{"encoder_arch": "convnext", "model": "contrastive image-text model", "dataset": "photos with spoken descriptions (Open Images, Localized Narratives)", "train_examples": 50862, "image_size": 48, "crop_scale_min": 0.5, "horizontal_flip": true, "color_jitter": 0.2, "tokenizer": "word", "vocab_size": 4585, "loss": "softmax", "embed_dim": 384, "encoder_isotropic": false, "encoder_norm": "rmsnorm", "encoder_activation": "gelu", "encoder_mlp_ratio": 3, "encoder_inner_norm": false, "encoder_patch_size": [2, 2], "encoder_depths": [3, 3, 3, 3], "encoder_widths": [96, 192, 384, 768], "encoder_kernel_size": 7, "text_encoder_causal": true, "text_encoder_width": 256, "text_encoder_layers": 6, "text_encoder_norm": "layernorm", "text_encoder_norm_position": "pre", "text_encoder_activation": "star_relu", "text_encoder_mlp_ratio": 4, "text_encoder_head_dim": 32, "text_encoder_fused_qkv": false, "text_encoder_bias": "qkv", "text_encoder_qk_norm": false, "text_encoder_parallel_block": false, "text_encoder_inner_norm": false, "text_encoder_positions": "learned", "init": "xavier_uniform", "residual_init": "none", "optimizer": "soap", "beta2": 0.99, "lr": 0.0012, "beta1": 0.95, "shampoo_beta": 0.95, "eps": 1e-08, "precondition_frequency": 32, "max_precond_dim": 1024, "one_sided": false, "adamw_lr_other_params": 0.0016, "grad_clip": 5.0, "gradient_noise": 0.1, "steps": 11100, "batch_size": 256, "epochs": 55.9, "lr_schedule": "linear", "final_lr_fraction": 0.05, "warmup_steps": 330, "weight_decay": 0.1, "adamw_weight_decay_other_params": 0.05}
Rows from block 8 of the image encoder of a small contrastive image-text model, named by matrix and row number. Rows with one number belong to one neuron. Each number is 500 + 40 x the weight over its row's rms, rounded and kept within 0 to 999. All counts start at 0. Numbers have three digits each.
After each neuron's rows are labels from the 100 images, of 14848, where the neuron reaches its highest value: "responds to" is what is common among them; "colour at peak" is the nearest of a few named colours to the mean colour under the peak. Only what is clearly more common there than usual is listed. The data: photos with spoken descriptions (Open Images, Localized Narratives). In brackets: how many of the 100, against the usual share in percent.
# fc1: MLP up (encoder.blocks.8.mlp.fc1.weight, 1152x384), inputs 231-307
# fc2: MLP down (encoder.blocks.8.mlp.fc2.weight, 384x1152, transposed), outputs 231-307

fc1.729:484507543503525537553488462557442472578531505484538471560554551487530528458541510478481497538439481479584508534445464468509415425529519478561435531471506588523534481530551489555514439495429482467546519511476444497488457523460480495
fc2.729:525496486457489555527438507501538458478486399519515525531487526490515458531495405458543488543424499379463479505468565518528464503479521472532480500481453472510526535449413496554497546523450585464409531486518487532530522490522517547
responds to: text has "man" (36 vs 12.1); text has "wearing" (36 vs 12.4); text has "black" (31 vs 9.6)
colour at peak: black (47 vs 12.5)

fc1.329:495494520560534487494556453529536499499417572501580513552406412524467499488500467528433464521475503482431497497485480462566476485486395556565479567472454505533488504533536462465496562536447513508533582507524443545497523527450457539
fc2.329:495511498446500579516472522507512467540536514468469540512398480461588518457464564474517505523450488566499459549508440508503490555484462538528496462521525451472503497487464501460564543527567571506453576483500511407469517474528540537
responds to: text has "sky" (62 vs 24.6); text has "buildings" (33 vs 11.1)
colour at peak: black (32 vs 12.5)

fc1.96:479465440475544479425442560536533480572494468483555511514519496540534455435482549539471467549492472512481456489482537582465436510516522457514531497503547468538448511491486520475509548527481516486478516532514491536533523507492565486
fc2.96:540491461512452575544470523488484517427490530476517525472487484476437560537599470529512554481528500518504405527512483553543490583555415546537551476421512459527441506492570492517511488542499424501484567511459517478539520463414533480
responds to: text has "standing" (70 vs 23.4); text has "people" (54 vs 22.3); text has "wall" (45 vs 20.1)
colour at peak: black (50 vs 12.5)

fc1.490:480433545449529484488465510520518428536511506528508501475523525539498456548471497430503543493547529555500490473475465459490464519523510525495504481516518555544427543504431521452532506528536520437467556418522459481415533461450526500
fc2.490:570543477457515550487484565522491551488489519519542533441475509504505545515478539529439556491463563542564492534439478508443545495522552466527406476498480506516441519543570488574553457518450499519504479488591524511485497492449556502
responds to: text has "trees" (63 vs 27.3); text has "plants" (31 vs 9.8)
colour at peak: brown (61 vs 32.6)

fc1.332:494474493529450554534470483543576487499553449509518460521508531514527531496531485486431460425533569454515542537429573521458475402533516483521417478462518487501519551476418589500505452449437472551483510497492511528466587514587489469
fc2.332:499527467451479458541525500447510503456503429529533507557525502504526566393538464476454472439483475497437514540551436509453410518515459495412515480497436500525505552509521544489474468550425554498458562540456455404441542457477475407
responds to: text has "sky" (73 vs 24.6); text has "trees" (58 vs 27.3); text has "buildings" (32 vs 11.1)
colour at peak: white (52 vs 5.4)

fc1.357:486520536482475508560477513479518454547504518520569550543518483518529479460523498556481493530476559418454559540525473493537546515560482513538463560486500505530543438481516491501520540482494524400561521521506492506541462495520526509
fc2.357:505520471493514414451520553562541478470538544556463542514464545503557507464522456460452421547505464484462513534499505475495468538455481508509488451489482475467479494467490495520473548535561547528582582515495482455533503505487498508
responds to: text has "sky" (70 vs 24.6); text has "trees" (59 vs 27.3); text has "buildings" (38 vs 11.1); text has "poles" (25 vs 6.1)
colour at peak: white (38 vs 5.4)

fc1.31:542459573470471444486507483495497513522424420515569476500472498576499437543468456519483456500450541574497530407450478526519455477491521462456487582471555531491537510464546536471481503468463471540479463504524517493546499553459475387
fc2.31:483473615529521535421467525480529469506496548520489501465493549495483528475514498544451553549504492526427500522579420487479584507534564471499480441503513545464568489577508552508535473499461474496464483516503533493484529459488519477
responds to: text has "dark" (28 vs 2.1)
colour at peak: black (52 vs 12.5)

fc1.604:518531558463484556500525484387568475486483496474452493527474547465489491464517494506514525528460474510491513545529489570517567519512527492485536463460438504484552482559500462482483541537546489473589537379514458446499563500491487503
fc2.604:531425508520482505435521491493484541543513578448488499558533495583538476415496460500464523426513589530453567480446494515408516475488456440511508532457502528479503450482510501473455462493504569512538442524533480435492445499457506511
responds to: text has "man" (30 vs 12.1); text has "wearing" (29 vs 12.4)
colour at peak: black (56 vs 12.5)

fc1.584:516550509538486463462448525448482520535516561468525484587549423541555497518562474375458497500546438445550520518438486490494551528532478465461473543490551431486479460475549484506490485502471446490494476408515508465506524497523488496
fc2.584:433511490465447517548525505541429493444540464518443530531532465458565525526489528469429487484466387518524489430584485487509516493551528553504536468492520488453485457568483501469489518458499489554542517546499512517443471529477433509
responds to: text has "trees" (71 vs 27.3); text has "sky" (60 vs 24.6); text has "buildings" (27 vs 11.1)
colour at peak: black (41 vs 12.5)

fc1.269:502444491544570475493527477479480503502474516501508514507578536506446529552459433438495460505529471559519478445575521437585538529508494459593538476497557566453499537525500530482490553470447469537550511517491549465451447571533471483
fc2.269:525545501481468576526466546508467453507502515510529464509523475507498493475541531538474527515539474512515472527439500522537485583490461446466527411484559478525432476491529468540509522588495483503479524486496500573526504459547410477
responds to: text has "standing" (65 vs 23.4); text has "people" (56 vs 22.3); text has "holding" (36 vs 16.4); text has "two" (29 vs 10.9)
colour at peak: black (31 vs 12.5)

fc1.37:478487518550460496545522520477526499432541431536529465432461438456549403525451442562497485469463440482514543526499530476589526493512414577457501516423509563428426489482470503494492564630467518524471496550430476489523515491543479441
fc2.37:515465442563484570485459527518466529494478536537444556545507475487441584516464550503589474521537570534561454495506490426444498495549534418531515496521472464534509423502502408559428471531429546507465463484534482520453500574535517527
responds to: text has "trees" (72 vs 27.3); text has "sky" (65 vs 24.6); text has "road" (26 vs 8.1); text has "bottom" (26 vs 10.2)
colour at peak: black (30 vs 12.5)

fc1.375:579488510467506474554520468570536466509460507537438528523494480552505502469496478549533450428516481487569551526482587452496529529450481544519495467450553546560496536506481474476500478517485471420505519526482451541525548551506520460
fc2.375:484455507507534506551523497495547496550559495608543454516554479528502473462461587501506467469518458441548444551464467450445539523462520500474486501523483490580493473422474457562528473451432493494594537503434458409424398533542486545
responds to: text has "building" (28 vs 8.5)
colour at peak: white (34 vs 5.4)

fc1.300:523501502497480506616524560541513495464440498474536535571437526520446419520530545507511547484495551476439504519516535472558483528406469496463522449491534448524437499449482530592459489496458493534457486449497503539603528560472571452
fc2.300:500492478495455488465487497461491479446447513519479488568464506534531541569456442524540466581493507533545450468420443515430508488524449462466526489501506463490495438546448549566524538442493412459470463477499554471470563587507525552
responds to: text has "trees" (55 vs 27.3); text has "sky" (52 vs 24.6)
colour at peak: black (48 vs 12.5)

fc1.484:540582504492458509506458501586518503558480490552465447506518555514475470504487525410519525501416529591460491512524462427501514508499533530462503516525505530447486523488457498477487507500519463494560488474531466448554462459535537471
fc2.484:488491430535452474486475522530466449456416467493496512547506490526494515514551494522505481428486478437503526592469593504534488429463473534497479509521491511575542471457518521451550440548529420422511458567532485543460540417502507498
responds to: text has "black" (25 vs 9.6)
colour at peak: black (37 vs 12.5)

fc1.516:432609488480476501502549457450546512574467489459486532477488485554532491452521589590505496478518498522463509480455488520460472515505546503482461448460586480475504505494517512534513514565459441458439504509464523473495504554528471569
fc2.516:501548507529435516464501482525541459531456434525496469459523544488511393495530471484467480449510568507581480541518571487483477514544513487544460497560509548496467492461526561506441468478509470457525572412504549469569493413508515454
responds to: text has "wearing" (30 vs 12.4); text has "grass" (25 vs 9.7)
colour at peak: black (31 vs 12.5)

fc1.360:542473549511512459532499435585515518482497446568529444531505500567611521511443473502524457531413565457479509490508531524563539517553550518496550529542478455506535557430467484533496490500419438479423462433553566490490475606570507466
fc2.360:526435503506558421515581495512415535500468443466457491466489473510447579473541524579502479545486490458523476464523510496461425508521512583583465523507442461512411541536557506479489566456549472555577549469476500485527520580464533476
responds to: text has "sky" (89 vs 24.6); text has "trees" (82 vs 27.3); text has "buildings" (50 vs 11.1); text has "grass" (32 vs 9.7)
colour at peak: white (53 vs 5.4)

fc1.546:489430546470470456509431478499511521538520491559453516442493420524511455443494582412549510455497536479493521550447539512517481587529513485511470499494472513502561493523475462475556505435473474455480518444553452525517494577478584450
fc2.546:519478532511497519485576526530461441589534472531549444575452452416487469432482516454519490552527528493453475529543454482431600563540485529515468455533517510492494483479451439471479478525412491494528519447496497558463470525406507536
responds to: text has "sky" (87 vs 24.6); text has "trees" (83 vs 27.3); text has "buildings" (38 vs 11.1); text has "clouds" (29 vs 4.2)
colour at peak: white (44 vs 5.4)

fc1.366:508455463476481463499537503470515570508507512556429527481536528402484467569539452508565481478464483547577553523506459495491485564514453486519533585482465469545425435497510500458551475502569525497501579492537481534522459435513523551
fc2.366:518451538448479565454543547552501528508452490431404468438438551408535505503468488471406459480471461541552563445522485478535486509517493450525545487552501510506479574506522477458468470474500505510505498533496515533531545532477542498
responds to: text has "black" (27 vs 9.6)
colour at peak: black (85 vs 12.5)

fc1.561:450574511482545550439508516440552574534529511513508480428494474498470482488496503503438429480570442508483523519564519470507439479525379538551488550473524473494451548548481494498422504565458445530477505451504490576488500494526480504
fc2.561:457513540515481565498582414543473520485612561435494467461548495502479518489579526524459544514423466526464460505562574540491469543496490521527499506526473529479489513539533480490444496603561471507483442506501546526507415529529528501
responds to: text has "black" (36 vs 9.6); text has "color" (33 vs 13.3)
colour at peak: white (38 vs 5.4)

fc1.605:496538473472617530443485456499494421505481506413509487452486531501524473474492493531451557581463560476540469503490495516544517493474417501520505492420551504546486537459526562472569587535436528496482523464502455527386502522511426498
fc2.605:468524446544524419459509483562457557458555475434497559433457502543513492500506484479534501485513521532494521534504552542503533530517585524481557532564479457491472484494511490529568514503532532520489530605532508488522592513476535525
responds to: text has "black" (48 vs 9.6); text has "white" (45 vs 11.4)
colour at peak: black (34 vs 12.5)

fc1.712:475536481491477503494500583523508477426491566563429531561459425530543481471504491462443547567550466508515495571464508481500496519491510465469484501456470602482496548540449444501496524560457430471527526504547450484554472568546479523
fc2.712:466530496494476514493493445504447522551515484538499520468497535501479490474440629513574457478489461537466478518476431466434472511481547514513521537494491468470584521459476508510482485535541480460505478430529491557529469507514445436
responds to: text has "screen" (25 vs 2.3)
colour at peak: black (36 vs 12.5)

fc1.400:505421517480516506541555497472545467517468494484526512541520493421477525470534465410428553460518532485510503575517507494538487567488485464569511546501460575551469532563468540548534523516551505592502492465630463541468547464531529525
fc2.400:533530502492464507468544528514498515465451478476521454531477438518503475542574480533528543514436498507544587500521629467481516460509492491517531532503465477428607491583499541545503519465450583517495469532431459452563508438505484478
responds to: text has "trees" (60 vs 27.3); text has "people" (54 vs 22.3); text has "road" (37 vs 8.1); text has "buildings" (28 vs 11.1)
colour at peak: grey (73 vs 37.1)

fc1.664:464519531551474482475512474610539502556493453508601527456501444455520497511464505462465473471434523517539541484437510519478573534508509527520555520522522528540488522536518521410529583531494493502494465452543475556483454491512451487
fc2.664:508507470508534470526538472515521489502464530541551439453523493508488492462510519469504517438479523474500437500437537488462546460417473488480532521576498481494475529520519532423499494456490481510523566509509552519522468486486505539
responds to: text has "standing" (51 vs 23.4)
colour at peak: black (48 vs 12.5)

fc1.66:511488550489493455537520450517446549473552520541529459431481540478470538435482515481506532526484490479505562457507484483547560538448428532390585431522468509520506523457489552493513491542522474504486503461491448454497501418495494484
fc2.66:563515423514508521524461449524539490470454533491591512449533560502523478488500491514566503443500496512550507529509469472566495452495561475547504496551452485504519511575472523502481486496491540557527548550562468446503438485572479499
responds to: text has "black" (46 vs 9.6); text has "white" (44 vs 11.4)
colour at peak: black (44 vs 12.5)