From a checkpoint of a small contrastive image-text model.
Model: 22.2M parameters, encoder activation gelu, encoder widths [96, 192, 384, 768], text encoder activation star_relu.
Rows from block 8 of the image encoder of a small contrastive image-text model, named by matrix and row number. Rows with one number belong to one neuron. Each number is 128 + 24 x the weight over its row's rms, rounded and kept within 0 to 255. All counts start at 0.
After each neuron's rows are labels from the 100 images, of 14848, where the neuron reaches its highest value: "patch colour" is the nearest of a few named colours to the mean colour under the peak. Only what is clearly more common there than usual is listed. The data: photos with spoken descriptions (Open Images, Localized Narratives).
# fc1: MLP up (encoder.blocks.8.mlp.fc1.weight, 1152x384), inputs 154-230
# fc2: MLP down (encoder.blocks.8.mlp.fc2.weight, 384x1152, transposed), outputs 154-230

fc1.506 [161 121 118 151 176 127 146 140 111 153 129 109 145 101 160 147 161 155 101 109 146 142 150 143 134 172 128  96  88 111 128 169 129 136 187 155 127  78  81 151 122 127 143 132 138 145 155 121 142 128 121 124 109 117 144 146  60 114 140 138 165 122 122 130 151 157 138 113 135 130 144 157 191 159 102  59 125]
fc2.506 [157 148 122 155 131 145 116 154 139 126 107 142 124 103 126  91 130 121 141 148  98 165 113  70 103 145  95 134 127 132 107  88 131 149  98 128 122 111 122  95 102 139  99 127 129 104 147  92 148 139 154 111 127 136 156 109 108 140 132 123 127 145 121 129 123 142 163 109 109 161 152 165 140 114 111 146 122]
patch colour: blue

fc1.340 [150 129  81 128 165 168 134 148 150  91 144  90 156 137 187 101 105 130 128 118 120 130 134 129 147 158 156 140 119 101 140 145 112 107 113 121 155 119 117 142 137 119 116  82 100 131 130 116 114 109 178 166 200 139 137 100 128  92 105 105 136 141 147 141 114 118 154 124 173 115 102 151 139 149 120 133 127]
fc2.340 [114 166 117 149 116  78  84  98 184 122 114 131 129 123 118 109 133 132 125 149 112 119 147 127 120  88 120 154 126 107 120 154 118 154 145  95 120 104  73 117 119 142 133 150 143 110  99 166 131 142 118 109 158 155 120  95 102 130  84 135 159 147 157 123 173 104 114  85 117 172 134 101 109 116 145 141 121]
patch colour: white

fc1.313 [124 121 153 113 112 152 101 143 152  85 137 110 128 136 142 153  99 129 138 145 140 146 109 125  93 139 112 150 143 166 110 111 157  87 103 126 111  93 131 107 123 119 143 127 159 124 111 169 115 110 172 127  86  69 164 109 122 103 124  80 129 135 103 127 131 141 104 126 168 103  79 159 104 130 110 101 164]
fc2.313 [149 127 142 162 138 145 195 146 120 108  96 121 125 124 158 122 145 117  95 187 121 171 120 134 133 118 121 139 178 101 131 128 130 106 113 120 150 127 121 145 135 121  90 164 109  99 161 127 154 109 103 152 143 125 103 150 109 126 150 197 129 130 133 102 118 158 150 102 110 135 141 151 117 136 129 140 132]
patch colour: grey

fc1.488 [107 170 105 103  85 126 164 122 139  98  92 163 143 179 126 152 118 106 139 126  99 128 178 151  99 119 150 135 147 131 138  89 109 114  99 127 142 112 114 117 127 139 114 178 123  97 109  79 177 116 144 138  91 133  77 152 132 101 122 118 124  83 119 104 142  94 125 103 121 106  94 106 160 115 125 144 112]
fc2.488 [113 141 104 143 142 116 143 119 146 117 124 135 169 140 110 136 116 114 139 124 137 125 128 141 126  80  96 127 133 102  96 140 122 159 150 165 160 132  99 166 113  73 134 119 182 149  90 101 152 156 166  97 116 165 118  83 155 133 111 132 153 126 106  86 133 118 107  73 138 136 108  99 178 120 134 154  84]
patch colour: black

fc1.754 [ 99 133 129 122 128  67 165 108 113 116 126 140  81 137 139 152 122 134 139 136 131 115  90 109 143 134 149 121 134 127 132 112 123 107 127 129 180 141 103 110 143  99 141 104 112 145 153 123 144 112 150 102 103 138 132 145 119 144 153 162 154 148 126 123 125 167  40 118 141 118 133 128 134 135 151  75  54]
fc2.754 [122 147 141 103 113 148 157 143 145 105 126 123 109 132 128 115  78  79 136  80 146  96 176 153 135 112 151 142 119 121 103 115 169 133 164 157  60 150 124 116 177 166 191 154 114 162 157 111 145 142 132 130  94  75 128 130 130 152  94 129 159  90 119 130 166 123 110 168 171 121 123 129 117  77  72 154 151]
patch colour: brown

fc1.626 [118  93 136  85  92 122 122 152  85 129 126 127 166 129  98 130 145 136 139 156  87 127  99 124 127 162 134 102 146 105 106  95  97 135 128 123 180 115 131 123 123 149  78 111 105 103 146 104 140 116  90 150 111 158 148 123 144 122  91 137 150 145 113 127 133 158 137 134 143 154 137 124 134 118 118 159 132]
fc2.626 [121 119  85 126 111 127 102 141 128 116 153 124 134 114 106 145 141 126 189 131 138 105 153 137 133 115 128 147 141  93 147 149 119 132 159  68 149 174 117 114 165 110 109 117 110  80 131 133 139 162  86  92 123 123 141 100 102  89 156 131 159 119 115 178 128  89 150 108 105 157 106  96  85 130 116 135  69]
patch colour: black

fc1.665 [138 134 132 162 122 158 137 158 117 127 100  76 148  94 141 127 122 153 150 137 115 105 120 140 107 175 126 110 118  87 126 115 146 130 134 110 118 161 119 154 122  91 122 100  90 114 138  97 131  94 116 161 141 147 155 107  88 142 126 107 124  82 143 133 109 149 124 113 110 144 125 121 151 137  89 139  93]
fc2.665 [120  94 153 132 126  88  99 113 166 102 117 114 131 128 115 142 153 133 115 115 145 143 153 102 113 109 113  81 147 154 112 141 146 130 115 171  89 153 126 105 133 144  93  72 107 123 132 155 120 127 176 115 139 147 127 125 132 128 125 124 154 130 170 126 166 116 190 164 165 117 154 122  79 172 140 165 175]
patch colour: white

fc1.90 [142 118 132 114 166 149 113 123 157 126 139 116 178 135 134 143  82 159 168 111 131 113 105 131 120 118 145 160  75 163 103 147 145 126  91  96  99 109 167 119 130 112 138 130 115 149 145 132 100 133 110 160 153 107 119 141 142 170 174 160 133 122 140 153 146 135 112  98 113 101 122 122 152 132 112 119 164]
fc2.90 [158 137 121 143 134 118  96 136 140 152 107 161 173 126 147 139 113 126  88 160 117 131 130 103 107 107 135 123 131 153 136 130 119 105 122 142 137 146 108 150 166 147 136 139 131 125 106 134 136 106 139 102 132 104 122 136  92 139 148 158 121 168 128 100  87 118 138 119 132 138 109 133  90 122 122 110  94]
patch colour: white

fc1.490 [132  87 104 110 104 128 154 143  91 125 142 124 146 108 103 100 183 105 130 130 153  76 124 159 142 113 118 154 153 129 130 106 149 107 116 165 161  90 148 116 115 146  91 144 119 131  99 115 121 127 107 161  88 104 149 134 142  82 124 118 132 125 111 116 182  53 139 143 136 131 181 134 159 140 144 125 125]
fc2.490 [121 141 169 174 174 115 145 111 112 111 129  82 152 110 135 132 184 160 151 106 159 176 152 131 132 128 147 168 154 118 154  98 130 108 154 117 116 145 101 139 125 155 101 153 163 128 140 139 148 113 143 177 101 148 185 141 139 162 144 104 114 132 125 105 149 102 150 194 115 119 152 109 173 127 176 103 134]
patch colour: brown

fc1.564 [162 127 117 107 115 168 177 110  99 113 104 153 127 170 135 108 144 100 106 170 155  94 141 111 158 135 138 139 136  94 121 133 141 141 116 150 117 139 131  97 124 157 135 145 126 127  95 159 117 133 166 124 113 156 116 125 105 138 139 121 116 170 128 137 177 122  99 110 135 121 129 173  97 129  74 161 158]
fc2.564 [ 93 165 132 128 135 116  60 131 176 108 148 120 109 103 102  96 134 106 173 115 121 125 134 117 146  85  87 147 105 129 152  98 124 116  89 157 116 119 135 112 128  92 153 128 115 122 168 134 121 151 129 130 140 108 100  99 143  85 115  99 117 181 156 121 154 141 146 107 123  98 180 136 139 153 162 131  74]
patch colour: black

fc1.627 [113 143 148 144 113 131 175 120 127 122 137 143 154 120 137 134 151 161 140 146 124 128 111 139 134 143 127 124 109 121 114 150 107 173 154 111 151 151 136 108 148 110 111 157 147  82 137 126 136  78 139 145  95 102 108  89 125 168 155 186 118 131 143 132 130 107 170 137 138 148 115 145 159 106 113 154 144]
fc2.627 [112 132 142 129 152 121  73 140 146 117 134 122 119 113 127 126  84 141 132 120 134 135 105 108 116 124  94 168  66  92 118  79 178  90 145 141  84 109  70 125 138 147  73 148 138 141  99 123 116 127  91  80  99 167 110 112  81 127 141 145 146 124 112 159 125 112  88  73 113 107 123 139 149  82  95 130 154]
patch colour: grey

fc1.573 [123 104 123 124 120 122 143 153  97 146 181 104 164 133 120 140 135 113  99 163 181 143  77 149  85 154  97 149 111 159 140  61 135 105 126 124 128 156 104 168 189 135 157 133  95 120 127 122 114 119  97 110 101 130 127  97 144 140 105 102 142 164 143 135 147  77 159 128  93  98 153 117 104 135 133 112 134]
fc2.573 [ 96 140 144 137 105 134  79 104  78 143  86 101 143 117 137  85 133 143 160  95 105  88 105  90 119  97  81 131 146 171 122 120 148 149 135 100  74 152  82 149 118 143 157 122 123 123 113 107 146 125 140 139 161 106 142  76 123 129 143 105 108 110 163  95 144 131 124 112 139 124 186 161 120 164 141 140  97]
patch colour: black

fc1.609 [150 130  72 147 127 157 154 152  87 123  67 124 120  97 134 132 119 111  90  93 155 141 148 144 122 143 139 136  83 164 110 167  89 102 131 135 106 144  82 129 135 149 112 129  76 101 119 130 112 142 109  91 130 117 140  95  96 123 122 121 146 129 118 106 102 116 115 131 105 109 106 135 123 148 136 129 131]
fc2.609 [161 182  98 131 106 115 121 148 102 136 115 144 180 154 149 130 140 118  93 146 102 113 155 121 146 151  85 163 138 147 147 151  86 138 126 106 127 114 121 137 107 117 177 123  93 175 161 138  99  90 166 149 145 142 121 129 150 128  96 139 161 147  94 184  73 133 154 115 139 122  97 118 125 158 191 103 157]
patch colour: black

fc1.726 [157 100 125 147 138 125 148 154 171 113 112 151 177 144 159 101 171 150 156 169 122  88 115 121 125 101 142 132 134 101 175 156 119 164 124 158 105 116 112 134 102 112 174 155 103 156 133 104 158 121 116 138 146 108  96 151 134  51 133 128 145 142 160 139 143  94 103  90 120 159 110 109 133 109 103 127  65]
fc2.726 [125 106 157  98 168 204 116 124 130  86  96 104 147 147 101 142 117 150  98 156 110 110 146 130 120 115 129 114 125 162 147 133 189 136 143 141  80 138 140 122 110 148 115 138 149 120 162 118 119 141 119 110  95 163 141 121 127 123 153 142 177 140 148 121 109 140 112 150  87 110 125  80 178 122 143 126 139]
patch colour: cyan

fc1.316 [133 157 108 163 158 135 139 174 146 105 158 120 136 135 154 195 114 119  91 120 121 135  95 105 113 112 128 111 150 150 111 156 107 119 128 105 127 128 119 110 133 137 155 156 112 110 167 132  99 127 168 142  92 115 171 116 124 113 137 128 143 129 128 138 115 133  85 128 111 153  97  88  95 142 107 133 137]
fc2.316 [104 153 176  91 128 117  75 123  91  83 117 162 126 102 150  89 141  88 177 104 143 156 163 117 141 109 149 132 121 142 138  67 126 134 162 132  95 161 143 133 122 127  95 140 128 132  98 107 153  94 109 142 148 124 121 118 151  98 114 106 103 114 143 125 168 143 144 115 111 130 151 119 145 115 158 116 112]
patch colour: black

fc1.598 [ 90 109 134 103 153 187 112 153 130 172 140 123 100 112 173 139 127 108 100 117 132 115 122 129 125 137 147 164 117 163 116  97 160  93 128 132 156 124 127 146 140 148 126 116 130  87  89 156 136 142 141 159 174 110  99 103 137 102 158 128 104 113  63 128 137 136 166 132 126  86 147 143 119 135 121  50 102]
fc2.598 [112 124 104  99 145 166 134 146 103  92 162 106 116  76 156 149 164 123 151  72 117  77 140 128 173 119 151 147 132 108 162 140 152 106 143 128  95 121 138 125 128  93 137 111 150 128 105 132 123 113 132 106 134 119  99 113 151 114  91 139 117  83 131 104 103 140 153  98 122 141  86 135 121 112 153 103 124]
patch colour: white

fc1.357 [135 164 156  78 112 142 169 115 173 136 114 168 114 162 137 153 115 148 154 136 141 161 142  80 152 132 123 166  92 164 166 155 163  86 124 153 129 132 161 116 157 143 105 117 157 157 147 149  99 106  91 161 121 131 114 122 125 153 151 147 144 131 152 155 120 121  89  90 123 103 110 143 121 125 159 145 132]
fc2.357 [134 116 164 113 152 149 144 159 152 173 181 122 147 104 124 134 153  77 127 152 138 148 110  87 149 128 167 120 134 142 131 172 101 138 173 106 123 173 150 148 146 171 135 111 134 166 146 143 168 138 143 154 155 110 152  92 116 130 119 126 165 102  67 109 116 124 128 115 108 146 162  93 141  52 124 103 106]
patch colour: white

fc1.542 [133 191 143 137 137 144 114 145 173 172 169 142 138 127 117 111 105 121 132 129 101 140 127 126  98 163 127 117 104 118 113 131 137  90 128 123 113  94 145 103 132  99 103 142  97 156 160 124 175 105 109 102 141 168 155 135 162  99 146 161 136 126  99 125 166 144  81 134 108 139 104 151 100 123 141 131 153]
fc2.542 [113 141 102 148 118 114 139 134 148 156 135 155 123 147 151 105 130 130  93 130 118 143 134 114  97  94 126 125 155 119 160 149  86 123 159 113 138 128 133 116 120 165 124 129 115 119 108 124 127 114 166 132 109 132 167 119 122 137  97 121 144 114 123  95 138 112 122 115  73 123 133  86 110 113 155 159 132]
patch colour: grey

fc1.591 [136 131 124 182 122 138 111 113 166 110  76 143 123 133 198 150 134 100 124 100 120 105 129 132 120 118 148 150 148 143 180 126 140 168 103 106 100 149 104 152  82 110  46 126 156 108 129 146 109 147 135 148 100 171 125 142 137 143 120  82 144 122 141 127 151 115 144 164 130  93 125 145 146 147 133 147 122]
fc2.591 [135  70 128 127 161 147 130 133 119 125 112 145 117 119 151 141 104 141 122 110  97 165 119 115 126  86 127 166 147  90 123 193 143 101  77 148 117 138 118 121 119 107 149 139 150 174 122 123  97 120 111 100 136 156 137 122 110 140 148 123 113 150 138 102 136 126 128 168 150 173 145 122 143 103 134 108 108]
patch colour: white